{"arch": "convnext", "model": "image classifier", "dataset": "microscope photos of single blood and bone marrow cells", "train_examples": 48542, "image_size": 32, "crop_scale_min": 0.7, "horizontal_flip": true, "translate": 0.06, "targets": ["cell type"], "num_classes": 17, "isotropic": false, "norm": "layernorm", "activation": "gelu", "mlp_ratio": 4, "inner_norm": true, "patch_size": [2, 2], "depths": [2, 5, 5], "widths": [80, 160, 320], "kernel_size": 7, "mixing": "mixup", "loss": "cross_entropy", "init": "torch_default", "residual_init": "scaled_by_depth", "optimizer": "adamw", "lr": 0.0011, "beta1": 0.9, "beta2": 0.98, "eps": 1e-06, "grad_clip": 1.0, "l1_shrink": 0.003, "steps": 24200, "batch_size": 128, "epochs": 63.8, "lr_schedule": "cosine", "final_lr_fraction": 0, "warmup_steps": 1210, "weight_decay": 0.2}
Rows from block 4, named by matrix and row number. Each number is 128 + 32 x the weight over the matrix's rms, rounded and kept within 0 to 255. All counts start at 0.
# f: depthwise 7x7 conv (model.blocks.4.mixer.f.weight, 160x1x7x7), a 7x7 kernel
f.4 [168  89 127 159  87  98  99 131  92 139 164  91 115 101 145  64 137 139 110 128 130 130 129 147 158 159 101 157 119 160 126 164 141  88 140  84  93 123 159 120 139 114  77  70  69 118 125 101  89]
f.5 [110  99 170 122 128 152 152 119 149 165  50 135 174 103  72 175 125  65 208 129  91 116 174 125  82 182 131 114 133 146  62  28 155 196 115 146 154 134 130 173 147 118 134 146 153 119  98  92 138]
f.6 [ 90 105 161 148 136 151  74 139 172 191 142  97 116 110 170 156  98  38  50 152 173 100  88 125 185 162 148 154 113 100 128 195 133 116  86 123 124 116 117 123 147 100  97 138 136 113  96 143 115]
f.7 [106  56 136 117 112 150  96 109 127 221  94 124 161 109 125 185 192  53  93 138 120 108 160 126  87 110 140  98 102  80 113 104 102 179 116 147 140 107 132 143 130 102 146 181 155 148 118 136 143]
f.8 [129 176  95 124 153 153 163 134 118  92 139 148  97  71 144 132 117 143 160 160 133 132 121  98 121 141 116 165  86 106 109  98 115 103 121  76 118 183 154 125 106  71 115 115 170 153 104 121 156]
f.9 [111 140 119 142 125  85 144 162 161  77 120 130 122 142 156 156  65 127 150 167 152 124 163 161 139 112 145 135  67  86 185 124  39  92  83 100  95 114 161 126 131 122 131 147 135 190 156 159 165]
f.10 [131  91  94 148 150 155 126 116 112  91 124 146 174 121 145 144 132 178  29 169 104 158 176  72 182  69 117 187 116 132 124  86 188  74 164 110 100 167 125 180  94  93 156 115 130 136 140 132 111]
f.11 [102 164 101 106 106 147 116 136 132  92 146 111 152 130 116 108 112 177 141 160 189 113  80 113 129 144 112 171 148 140 129 143 137  78  97 114 131 118 119 124 105 122 127 139 125  95 166 127 128]
f.12 [136 123 100 135 153 157 175 121  77 157 188 149 113 139  83  73 148 102 127  81  87 157 135 105 111  94 137 129 204 201  92 141 111 132 152 179 196 102  98 144 102 105 136 171 127 127 130 138  57]
f.13 [147 127 107  77 109 134 143 128  61  67 124 127 169 163  66  87 149 202 155 126  95  92 154 158 101 143 102  80 152 164 167  85 136  88  86 154 141 149 114 148 113 145 117 102 104 133 134 139 168]
f.14 [147 140 204 135 135  74  85 125 156 181 114 110  82  76 134 150 191 124 118 112  96  94  91 103  79 111 170 139 119 156 117 107 161 213 158 127 174 204 119 167 183 146  98 122 123  83 136 125 136]
f.15 [107  80 117 101 119 151 108  83 184 146  61 159 183 121 132 217 132  96 151 136 122 137 163 169 162  88  86 115 102 138 108 119 177 163 107 105 143 116 115 223 111  82 131 125 129 120 137 112 115]
f.16 [149 105 122 135 107  79  71 108 125 161  94 147 190 121  80 149 177  87 126 143 135  97 105  97 171 125 100 145 116 124  92 149 162 144 121 177 171 131 144 122 112  48 116 125 154 186 110  67  76]
f.17 [136 114 157 117  90  90 147 158 152 137 112  81  65 114 167 157 122 133  93  80  87 100 146 129 118  91  74  91  95 119 104 107 141 133 163 148 137 136 138 185 185 179 108 141 154 140 167 144 149]
f.18 [128 130  90 142 152 156 172 169 128  93 115 139 101 174 232  96  72 107 130  81 144 193  65  86 201 146 168 134 151 102 119 172 154 183 143 169 118  96 104  99 143 153 159 158 145  92 128 143 131]
f.19 [120  97 139 175 130 121 135 109  86 163 162  93 127 113 147 131 182 135  26 114 122 111 106 144 145 135 184 142 117  96  93 146 175 199 124 115  79  92 119 120 164 107 160 133 154 139  88 133 154]
f.20 [150  99 182 141 132 170 138 148 113 201 131 105 159 137 143 120 195 156  85 144 102 112 113 109 218  83 120 148 109 160  40 153 196 115  99  91 148 102 105 191 127 148 125  94 151 135 130 111 163]
f.21 [186 172 107  96 121 153 106 124 112  84  77 170 130 119 132 117 155  48 161 132  92 190 124 182 177  47 110 104 186 164  80 127 185 185 147 133 139 154  89 109 116 105 112  95 124 149 153 118 100]
f.22 [116 121 140 195 117 109 145 119 119 115 134 106  78 138 132 116 146  91 105 120 144 135 145 179 178  81 124 146 115  93  87 115 115 153 171 131 115 120 150 133 142 149 155  98 116 178 138 126 120]
f.23 [130 116  98 136  82 132 114 122 117 110 180 118 120 140 156 147  39 229 163  85 131 131 146  88 119 169 122 136  77 143 201 108  95 123 134  98  96 187 158 141 114 112 104 114 164 131 121 121 123]
f.24 [118  92 119 122  97 131 160 121  77 170 131 107 179 132 104 134 209 104  75 189 153  85  94 211 144  40 117 158 106  82 104 122 130 129 127 113 140 117 102 173 111 117 124 140 122  92 161 162 146]
f.25 [172 129 128 120 154 167 142 137 129 142  76 145 176 171 120 112 181  51 104 109 122  88  96 195  87 153 131 104  98 119 159 100 181 163 122  96 151 150  38 136 121  66 102 137 176  83 150 113  97]
f.26 [144 170 145 150  90 122 167 143 197 151 110 113 123 164 143 161 108 107 167 127 106 180 129  92  81 147 105  96 112 127  98 128 145 134  97  88 106 144 182 137 163  88 114 138  94 123  99 165 126]
f.27 [112 129 163 119 120 130 133 127 144 147  86 137 177 147 130 130  90 173 195  85 133 160 210 125 121 138  77 143 120 153 122  43  85 152 137 126  78 110 163 132 142 134 146  99 104 158 134 119 114]
f.28 [153 126 120 180 153 123 116 122 113 175 163 105 163 131 115 137 196 108  70 124 132 115 151 165  33  77 170 158 121 132 175  97 159 174 129 153 152 183 169 178  86 120 147 104 104 144 155  89 123]
f.29 [126 129 154 145  72  79 143 112  88 141 166 143  40  81 170 131 116  84 191 146  99 189 158 111  61  86 152 128 128 140 124 165 166 136 133 132 118 124 153 157 122 104 144 150 102 149 139 106 124]
f.30 [188 124 110 154 140 117 137 136 117  74 200 157  92  84 114 135  55 214 148 130 127 112 137  76 155 179 139 110  92 134 106  81 149 131 138 133 127 114 120 137 136 172 173 142 107 120 138 162 145]
f.31 [160 139 170 123 148 122 119 163 101 125 115 163 116  91 191  86 166  54 143 159  83 144 148 169  35  98 157 141 101  95  92 170 147 129 116  78  96 131 163  96 103 139 137  91 109 148 142 119 105]
f.32 [ 96 120 136 164 149 120 113 146 167 165 114 112 114  92 145 136  52  47 166 200 173 108  80 100 186 173 125 135 132 108 110 139  59 134 167 114 142 122 115 133 157 158 106 156 151 176 159 111 131]
f.33 [135 100 100 130  89 140 178  88  81 143 160  90 110 143 109  88 123 205 127 118 121 141 114  87 136 124 103 122 171 184 135  60  94  98 124 149 208 145  93 112 153 148  75 157 124 100  98 118 134]
f.34 [136 180 189 203 170 109 126 151 174 137 124 145  70 124 161 154  95 105 169 104  90 102  99  57  96 185 180 142 102 109  89  70 143 177 130 143 130 138 105 119 161 140 108 135 143 129 129 128 141]
f.35 [167 102 131 189  94 138 130 169 104 129 163  90 176 141 170 119 108 181  54 140  97 174 129  94 243  76 112 136 106 136  64 182 153 134 146 115 143  77 142 159 138 155 127 149  91 125 127 102 131]
f.36 [ 96  76 131 106 109 100 100  83 157 163  78 144 108 129 132 204 102 103 208 141 182 142 166 101 173 127 114 147 155 119 146 151  65  98 118 121 125 113 101 102 117 138 136 121 113 123 122 137 146]
f.37 [163 117 105 138 162 139 156 153 103  73 126 142 160 147 120 103  90 186 115 121 131 120  87 149 191  98 104 155 133 112 149 169 102  94 162 135 161 103  83 155 146 138 211 177  78  71 174 152 101]
f.38 [132  95  81 172 142 117  99 145 106 165 246 165 115 136 120 109 142 115  79 129 135  91 109 135 141 144 107 151 127 152 160 179 120 116 161 134 140 136 130 117 169 147 141 178 138  97  91 115 114]
f.39 [130 125  96 107 131 133 110 167 201 119 167 166 137 104 184 190  50 108 162 122 108 100 187 122  62 113  98 103  90  88 192 128  83 125 145 120  71  96 150 120 155 114 138 125 100 147 182 147 115]
f.40 [106  91 105 101  97 108 101 127 167 157 118 117 126 102  98 112 172 189 120 145 112 120  71  76 185 183  78 141 142 141 101 120 215 110 105 117 139 141  91 146 135 116 168 141 132  82 145 184 154]
f.41 [127 129 130 134 110 166 171 136 120 121 149  99 139 166 133  91 173 192  93 100 117 138  87 113 188 137  97 104 150 144  87 122 134 118 116 160 153 133  95  83 144 175 144 148 149  73  95 173 193]
f.42 [119 133 132 172  67  82 165  89 159 134 167 120  80 135  70  84  55 143 174  95 105  95 109 144 140 173 180 119 157 127 192 169 122 110 107 118 105 136 127 101 119  97  64 116 144 109 105 102 119]
f.43 [137 129 171 138 150 156 132  84 141 170 162 117 135 120  89 105 100 110 158  82 130 129 146 118 100 135  71  88 177 165 142 117  92 107 178 152 156 122 105 116 187 192  98 161 130 138 136 154 127]
f.44 [118 155 126  73 113 135 107 144 164  42  85 175 153 138 171 134  87 136 179 144 128 171 142 136  85 134 104  91 153 149 136 145  90  59 104 139 112 115 120  70 138 140 120 125 168 160 176 157 148]
f.45 [161 102 114 149 112 135 121  98  58  90 203  93 127 137 105 107  99 195 122 132 164 124 165 117  67 163  90 133 132  84 143 117 189 144 117 155 119 147 156 115 116 114 131 150 134 123  54 124 104]
f.46 [ 87 119 149 100 115 137 115 110 149 147  59 153 161 125  83 124 197  59 196 127  98 107 132 191  89 158 137 113 118 158 115 118 183 113 104 150 147  85 133 151  86 127 159 176 120 102 158 106 115]
f.47 [112  72 113 187 156 107  73 107 122 114 184 108 131 118 110 138  89 187  91 141 157 155 149 107 150 144 144 202 140  84 123 117 143  78 131 129  96  94 118 162  89  98 140 121  89 112 163 137 160]
f.48 [132 153 154  94 147 119  87 115 117 104  53  94 127  93 109  96 137 101 119 148 135 144 140 204 192 125 129 133 149 129 138 140  81  97 147 152 120 111 111  88 111 208 143 139 119 123 137 148 159]
f.49 [112 107 182 159 112 109 128 106 141 202 166 133 142 157 143 160 176 103 137 122 127 133 142  96  45 114 119 100 157 138  78  67 171 144 132 163  92  81 125 160 141 148 143  91 121 171 152 169 132]
f.50 [134 149 161 154 145 134 168 141 111  77 175 119 100 100 122  83  59 166 153 112  57 158 145  91 124 166 181 124 142 137 118  99 133  95  70 132 126 149 150 121  89 124 113 120  93 141 144 121 183]
f.51 [122 161 143 161 141 106 151 139 118  90 147 150  80 109 156 138  97 160 195  95 126 169 169 171  83 129 110 140  85 106 158  73 102 128 122  97 138 158 119 128 135 102 139 117 171 112 111 158 148]
f.52 [177 161 118 147 114 147 148 167  93 160 181  80 104 106 139 104 182 118 154 150 115 128 137  90  77 215 140 123  99 113 112 156 120  80 133 103  86 119 126 104 176 169  98 138 151 132 149 161 116]
f.53 [128 120 128 168  91 115 135 143 120 215 143  67 118  89 125 106 122  45 181 178 119 113 135 155 175 213 123 126 158 133  96 142 118 102 116 166 144 116 129  83 149 133 109 166 167 116  85 147 115]
f.54 [104 166 182  95 131 158 121  88 150 160 100  88 154 145 116  91  66 173 115 110 137 176 104  74 187 169 117  92 156 130 155 104  89 159  88 128 130 162 123 117 127 137 142 151 173 165 146 163 181]
f.55 [174 167 135 157  92 116  83 114 131 117 132 137 104  78  81 112 137  94 165 129  79 125 187 211  71 127 172 145 105 154 132 100 102 117 157 104 116 100 122 124 118 116 154 147 121 132 183 152 111]
f.56 [116 141 114 146 175 127 121 116 157  67 159 136 116 109 134 157  97 213  43  91 135 120 138  37 179 204 159 120 118 140 113 134 102 112 130 103  98 177 157  94 135 131 120  78 130 177 165 127  97]
f.57 [121 152 135 134 113 139 135 135 170  70  96  98 102 121 150 133 163 144 130 118 197 146  90 151 139 145 163 169 102 107 111 172 125  62  73  73 120 138 172 114  84  95  98 121 116 124 167 162 136]
f.58 [ 88 126 150 138  96 101 127 111 170 152 132 112  67  93 115 165 114 101 133 136 123 100 145 203 153  69 106 133 123 150 174 135  70 108 113 188 153 138 157 130 120 104 187 120 156 157 103 122  98]
f.59 [119 118 106  84 118 166 118 166 148 140 120  91 142 176 154 122 106 100 173  86 136 119 119 174 116 155  76  89 134 143 160 200 113  71  94 135 153 106 195 146  82 120 135 107  79 116 144 160 176]
f.60 [ 98 120 149 122 115 110  83 135 172 126 146 107 148 108 151 164 132  87 186 104 187 166 111 169   0 208  74 111 167 119 148  99 170 175 100 116 124 111 127 115 126  78 140 140 129 132 112  93 119]
f.61 [148 121 102 157 159 145 121  87  85 135 105 108 141 146 132 119 223  96 154 163 122 135 161 118  63 174 155 118 123 162  87  95 183 129  80 109 109 126 192  82  95 120 127 110 128 187 123 199 126]
f.62 [102 144 131 108 156 127 115 114 123  42  51 142 157 115  90 123  58 155  96 127 146 135 169  82 192 102 138 129 156 165 136  85 141 145 118 136 111 125 119 148 131 116 158  83  73 132 181 104  88]
f.63 [ 76 112 115 147 181 162 139  99 131 103  96 125 100 152 143 165  14 127 119 155 168 125 167 102 206 114 157 131 122 136 163 104  76 173  85 144 117 120 140 142 150 122 180 159 113 144 124 100 120]
f.64 [190 138  77  99 136 106 123 193 161 168 152  95 110 172 123 107 176 122  51  58 106  97 107 120 140 168 143 148 110 120 103 173 165 113 154 175 160 150 133  93 111 124 210 116  81 110 150 178 154]