config.yaml
arch: "convnext"
model: "image classifier"
dataset: "microscope photos of single blood and bone marrow cells"
train_examples: 48542
image_size: 32
crop_scale_min: 0.7
horizontal_flip: true
translate: 0.06
targets: ["cell type"]
num_classes: 17
isotropic: false
norm: "layernorm"
activation: "gelu"
mlp_ratio: 4
inner_norm: true
patch_size: [2, 2]
depths: [2, 5, 5]
widths: [80, 160, 320]
kernel_size: 7
mixing: "mixup"
loss: "cross_entropy"
init: "torch_default"
residual_init: "scaled_by_depth"
optimizer: "adamw"
lr: 0.0011
beta1: 0.9
beta2: 0.98
eps: 1e-06
grad_clip: 1.0
l1_shrink: 0.003
steps: 24200
batch_size: 128
epochs: 63.8
lr_schedule: "cosine"
final_lr_fraction: 0
warmup_steps: 1210
weight_decay: 0.2
Rows from block 7 of a small image classifier, named by matrix and row number. Rows with one number belong to one neuron. Each number is 128 + 24 x the weight over its row's rms, rounded and kept within 0 to 255. All counts start at 0. Numbers have three digits each.
After each neuron's rows are labels from the 100 images, of 14976, where the neuron reaches its highest value: "strongest on" is what is common among them. Only what is clearly more common there than usual is listed. The data: microscope photos of single blood and bone marrow cells. In brackets: how many of the 100.
# fc1: MLP up (model.blocks.7.mlp.fc1.weight, 1280x320), inputs 0-79
# fc2: MLP down (model.blocks.7.mlp.fc2.weight, 320x1280, transposed), outputs 0-79

fc1.551:128124144091114120111141113122118122125120108103117174123099106129028145130189129189091146153100140127132203128133104124138133113129192128138155112151118111134138110091129138123138160121156116097163075164149132140098166113124095123131068086
fc2.551:104155083121120082152130123110138193126104104092054116137068137132095125101124130103162103140137111113126092125179110135130111107141172104146127117124148091138171127151094172119121137165124128108131092117122081128143166140152154126134125145
strongest on: cell type: band neutrophil (27)

fc1.96:079140060103133115120158070129122119164124141150129121103111111112136109143115164131139114112141113129150134142111133138120052117098148121097146134118130132143161112104165098094170139131142131120149114114123127132140138167180164167070113057
fc2.96:149127099168111116176128115137120126133129131085172132130160135139166119111142149165126124137178126156105151120117125110128133172087118143140110134128152137126138163135129098176149135165156065156138086122090125168128129130139151150120126127
strongest on: cell type: monocyte (29)

fc1.597:092134131095197128153142164205131121082138152156069132098116123076142142167120131129058141119133135145133110129153142174173152035121105122129146132136116176104110124148107130140118131128128123107122175099154124095140105104103148138096140118
fc2.597:109140107155124128148067181137128139154114089112128102132091169133127117174095151156084123199109157175148088108156107105128086144116165134121157124140139116103150159155143151153104123126137129129135186118132127119125108122139153104164156127
strongest on: cell type: erythroblast (58)

fc1.67:112111129128140131120151135146122138136127207138117127114118125128111132118146101157121080137121175148135132177104092149120121129144153104130127114077117130134069167160124071135138114129115119105139130115159148132127117155125121173120128141
fc2.67:176174160096131115087132110117108092125141123133152128138187108127194125133088164127153118115112126160134139162107134104087128095119119163116132141103160128124099110158128130135076117151130171147115134097128102112150124143088126127117118129
strongest on: cell type: blast (32)

fc1.545:058130105152130083088168137117131139111171147123114135100069123105132135144115152133138156131127129112119130161137130141158069065110081135120135139103160153138141141116152141126139116115190122094111127121149113121128131135155133147088126087
fc2.545:124115113178123138152123081139092108134115125134175117129148096122120141115147096122095123129181138172103125106102134163133171135083129142118124105105132183098131147158109139117135128160132134132120105117138141154128154137148110124113156135
strongest on: cell type: monocyte (37)

fc1.220:134127116139200138066132132166134113086189156118132148121113111131140120147115120124147117111105167123102128090132101124127133121140113138164108131139118126095137135130157144123139140177132097051167119129105128129117125163122159093135131110
fc2.220:128129145127111038065165150107119144137135173130095131104093165130110130151169133130101159105113141131089094158179073094171125117116128138034127175101126132112094122109110114084118128101147141125129118186146076139140123160136138160129111135
strongest on: cell type: erythroblast (97)

fc1.549:122171122103142123109120143149112136139164108117099132090130099109188134128089146123136116129096136130129150144098083120113123147142114145157153119130107109082118147114121142129119154129156143153124116129127158142138120146165157146155121112
fc2.549:135137109092157122115115110113121157125113126128106127153124195205164100140092147130139118120129147095105100144125082114091154105161134106100132155136106133130114184103119141115171145116151141087117131136161155138078116175152123117117116131
strongest on: cell type: promyelocyte (25)

fc1.90:085163103150106126135130132132106154154115154160146111132125127103131127074136088128158141132102129190119127151146102126135094129115122116120129197092116141155101136126134090126130129111099100138132101079186133108135157128151145167056135130
fc2.90:167127153164128109146148121107109137121133194131104146079154105133114130092147126148128151102136134147100133123135143152143153147081086167104115098127115129130125133104138096115159136148145098124140121118157104111121162144111108145057148178
strongest on: cell type: blast (38)

fc1.682:103129147109155126127169104128127148121131143130129103062150131087117120104099068186113147165091124111110141125143145103127134103101138126145156129117127160133074158131120125135108122139127119128139072109153166134126169134134132130109080070
fc2.682:179104129143125108159126119110110144171124186144151144153168108135136127105113098161086140116147106139141146121086105127145150107110127137115127113138116125130064142142095134082105133098118137135132153158174098110156130163127141132084146120
strongest on: cell type: eosinophil (98)

fc1.46:091118117133103136159129112102103088125124099140109145100112105131080115142131146167114134118083137083198183136146141106129144125075172151127134112174105111138113126130144136123075141123118145124168071179136127153096164122120130097126087099
fc2.46:106142119130142122123135122139134136105137125118098116125072151052108083130101111091163094134145143106131112117168147176126054111105130103174135137120139126166163122152131125121109119129140158148123118130128087117135141148112180130157081152
strongest on: cell type: band neutrophil (31)

fc1.674:126138082122131159121118103155069137103127101171151172129157121130142108155142094133139124126089126142151149086129133127156091135119086157137128083129128143146125126127130143110135149127104120146128131110056137127132147202099142129156106136
fc2.674:158121192098143142132109141102135127151136140174153092155146133127134124115093122136133131122170127165142163116090128103132126094167118145129108171088132139106128099090152158109113097124113120122140168122134111134109102117132139128125133157
strongest on: cell type: segmented neutrophil (63)

fc1.154:113116128125143128132132140155135181118103140123158156136114123094111152132144113148131180139125131083135119100162124085237145093154108081115151125118081129121055112130132138150131126112050102115138089137150139121107132147106051110089098098
fc2.154:111146116106119122135106150139111119146097133144131128129118175117159165131097153173168141108115128135126125139138157136105134142124161130122125115183140095131112149156146172155120121120135143162099134121136130122152131082135193148148136123
strongest on: cell type: blast (42); cell type: lymphocyte (37)

fc1.404:119119087122125108114171132145079089087129149124104123119090107140156133130109122152142108209103124123124126120125139119150137120125062144182097105121146126106128136143128120124109122187129149112124163127116106115106134124113086104095110139
fc2.404:091135093123159135194157103121129127131122060121175183119151132105143153139126129136117145158101126139153114164139141130129119088140136157129105128123099160081147149128126123134125118146122134107144111192113118150110117124122129127156150111
strongest on: cell type: segmented neutrophil (44)

fc1.121:143156129092121121056150122157080120125164065147096103173145137121112098156143102118141160190117120127126111125101124122133126110099115088145118122113129107136163121146128138139122163109124159137098161108116152078136124143142140126143128135
fc2.121:148124122101170114176157118141070106114159108080151160156159141120155125136096143128196092136061135156130159126136125128104092094115143128119103136150125127144115127109119086100104088145139147121125132123093081157125106120086141155144135100
strongest on: cell type: blast (27)

fc1.422:109151094122117124135115090123070112116127158128103139176128110085122129142156152153081142121137127159122148162157155085163098093121121139117120107123131138088129099092124110101128118110118139105128095133130126067151137122135089098088108092
fc2.422:126128139166164098136129122129128140134109154097080153140129107101097122087101136150159120129119130109117114125158152108151102156100114082121084071141103127127161099118164105147132158168114118105176092141204101119128153162138150119139170131
strongest on: smear: peripheral blood (40); cell type: myeloblast (29)

fc1.28:140125125056139137126106141137134127140138156195082158124140146124128140102147130141121153139109135128119154144096135132137103131148146112137151166129123127124132132122148122129122109108146091141093154125128172128138123178124137138144101123
fc2.28:149195146105121146128125113161131092131149121113128112166173124111144115087091136128147129124159117180143166154105152128148100132122132079150118147102125105128129093148115127133129116178131103118120152110162117132105064130106150110170144159
strongest on: smear: peripheral blood (61); cell type: myeloblast (43)

fc1.426:096131127126156129131132119126115150126106150122152105129127121098134117156135131132131119105123138141103161121162128087120095136114098119109108124093112132126138178111119149112134142108121119107100137152122192127117183117118184184119140081
fc2.426:121128117131140129129091139151149136143110115111124130126154101139130130136168115101106151135169120099172120120138117139095170124157120136134150119127094182104145128135104133169115138148117089134128165132126166185123118114123124035128167145
strongest on: cell type: segmented neutrophil (63)

fc1.523:099126135112159153152091136097118175105156141126126124118116128123168129095115078126129144103123137128142128165128175145159140103155122114122135120109078167095071113111169064133144119119108111107122152122144147125110135128084099112111102140
fc2.523:135143113139088136132118119113127032128171163109143123118141121113159124144132147123143139120127140113154138138104139131127096119114130100144128140127183086130130092115123113146172131124141133134100092091118094168124106128117149170172139113
strongest on: cell type: blast (33)

fc1.389:089133130070128119156139132152066150074143116166090127118144100127099132089169134129103153169123172161156135133089168109106156124099107099118128119094153105132124124101106089130133125143132122124144149125127156125128135149108117094124110119
fc2.389:101136120147130115142139126111141128130123126108098108114063163053070121157140148087123109151116155118112129119177133163116138177131123102137146112116112128085159165145131108138151100134163143116133137126136130125154117134129122118195115148
strongest on: cell type: erythroblast (82)

fc1.423:104147112103110145148113124166100189147133126167176094130151075159103143142168101131110115133130144095157179190094088128139164128134186128126147123130136124124084128157118097113153130147127108135123138106093134164130095170117131136137118144
fc2.423:161121138132127129149120201128141136122138206128079132123130152117142125125088124149164113119125098116142150084118146124162136106124137135120130166120137112111084109153121112078146131110100132081124147083123112131106128143148112110118133144
strongest on: cell type: band neutrophil (32)

fc1.15:130141154122130160098164130136098141116125151141128137156087084114145126147120112112081084103129189151122145120146076109115090158128150149173112129134124112101109123179108124126139112125114159128128117113135147141136123165163163155155145157
fc2.15:104125135129160133150154121129105150108097112057104119163128088118120124158098100135169137155084137139116140148167139133102102130112101089107151145184128097117129064112146074128121119149127145127127132182117098131125129137128102128156077109
strongest on: cell type: band neutrophil (38)

fc1.177:121126090131124168118125081146147165102115106114134156136139119132098108126127107130137160166056118111095123105166107147122153127153159096146129146135095122124118124104137126139136107166129206099124129122120111095064129159133131095100096130
fc2.177:087124099146121163130130130149160125115122117145127162065105129127132118105089148133096121156072132133121128165145151128111102115099130108121140140137133132079118151075089129137134125124096169120146089138127112101127126125144098202134109147
strongest on: cell type: segmented neutrophil (41); cell type: erythroblast (39)

fc1.671:110142101098120134153131123136136139136139216115121100027104112105138117167084101139102130118136133127156161175117144140164131137165156120140143130106124133108107111111112087137137131128103118135116114137128134131092137128130132146127127148
fc2.671:123161112140103144148114101142110138151096142164118081128123093126142128143104062089107130125128153140116164107134188204119133151112129113175127119126113096134128137145061148176134128118109141135125129126125119119122091128158123128119077115
strongest on: cell type: monocyte (75); smear: peripheral blood (53)

fc1.194:129127128125164133158063118135127137100130125150122134126129130130144122147116132142129134123126145142103154149156139113152095152151140128121152108109085118114113177166149147119111118132154144123130104056139130051101143154134156166128131079
fc2.194:096101149140117125125165128176149081132146122108154163146172113122160084140121131142182133137106151112129124106118116145124085082139143109145070130132142121133101114124112082145122136127110146159111091132134153123121102164121134126165120104
strongest on: cell type: blast (42)

fc1.650:141123133127139144134122131134121182137177130189140143125120133136121102133153109144125123132128160136145135127134154181127136138123158106121139094131080115141121122168163138120103090168087151131138106126124126135135129219128126141125114154
fc2.650:108131124119126133032149127100128115147151085139134167130150119116122124119141172133121132115133111127100100131136091118153136121163078107136129166141141173114148161115124105156170130127131117059074133139096143144132116115157138128091120151
strongest on: cell type: promyelocyte (82)

fc1.226:128129112097130134114167108119138146124131098117106132062121127137119128108139126170111127137127135092159140087126136106172126120128115127132152164142103121168117173138198088134117151189123124113107067125124133109134176130136130059128129131
fc2.226:152108144131057115098122169085112172135142195141106162127128117123104163107134121132091148102150132168112134126157108108167112121064131133050134099146137127129089110059148128103142098106165135184130102142131126096177160163126109137122143119
strongest on: cell type: eosinophil (90)

fc1.547:086141112159117147150177135127114127128104126119118129142113123132076104145143128124121129127076129102170149178137147113121130118098143163105136133132106158134109074128116085136073159119099116093154099130125116143112166134148100074153130131
fc2.547:151152115113121125154112155138144136093145131093083126131152148076126137123092114108185106145145125057084138123112173122133093125097121073132141132139133127146124084130113099128128115162088159089082127153128085112112089148081166103155087156
strongest on: smear: peripheral blood (61)

fc1.378:130128105134148123057128109138095144119128100158081143132096125101139116140087110121100145117113150129122159112158137128161086113084122132136125094124139125076095139112152159123157114135128145108122142151149120059131127148126075132127120099
fc2.378:124114149099188150129169141126117065154128126101179100146106090135158109155126108080150102141080107126115128134118128145129109128112138126139134152109156056154139098122111121158130127144067186115121111130094126192121127105134180145175090110
strongest on: cell type: lymphocyte (61)

fc1.456:139148129120088140107096123162141135125123170153134090124135116128137129106171116127120142138129187112102145144149111135129114126136112133151121143132130145131141161145151065118173102153126126141113127110129188133126166166134094112195139128
fc2.456:126122089185157124112134100130175122108126114083113130137156116130140127134112128137125153141116081127149146136159134101128128120140113063109127118135148153099127101148092097152115106137065134105106087122110125172124119143122152100128111128
strongest on: cell type: segmented neutrophil (56)

fc1.457:135114093129156100162124132102121169121110122187119160156140111123146117115160110148121138124108140147139140167134136122134107137089142105119096161120133153115145112179164123140096127143104137164157110114152125080081133133132130136104095116
fc2.457:091074125172138100130198133137189122150128101167131161128137122127125147118127139122171127151100127111130109111114129158139153095106158114117092110138099128159133141110146119148160119151127134126130104116160145096173114135124068113100114134
strongest on: cell type: promyelocyte (53)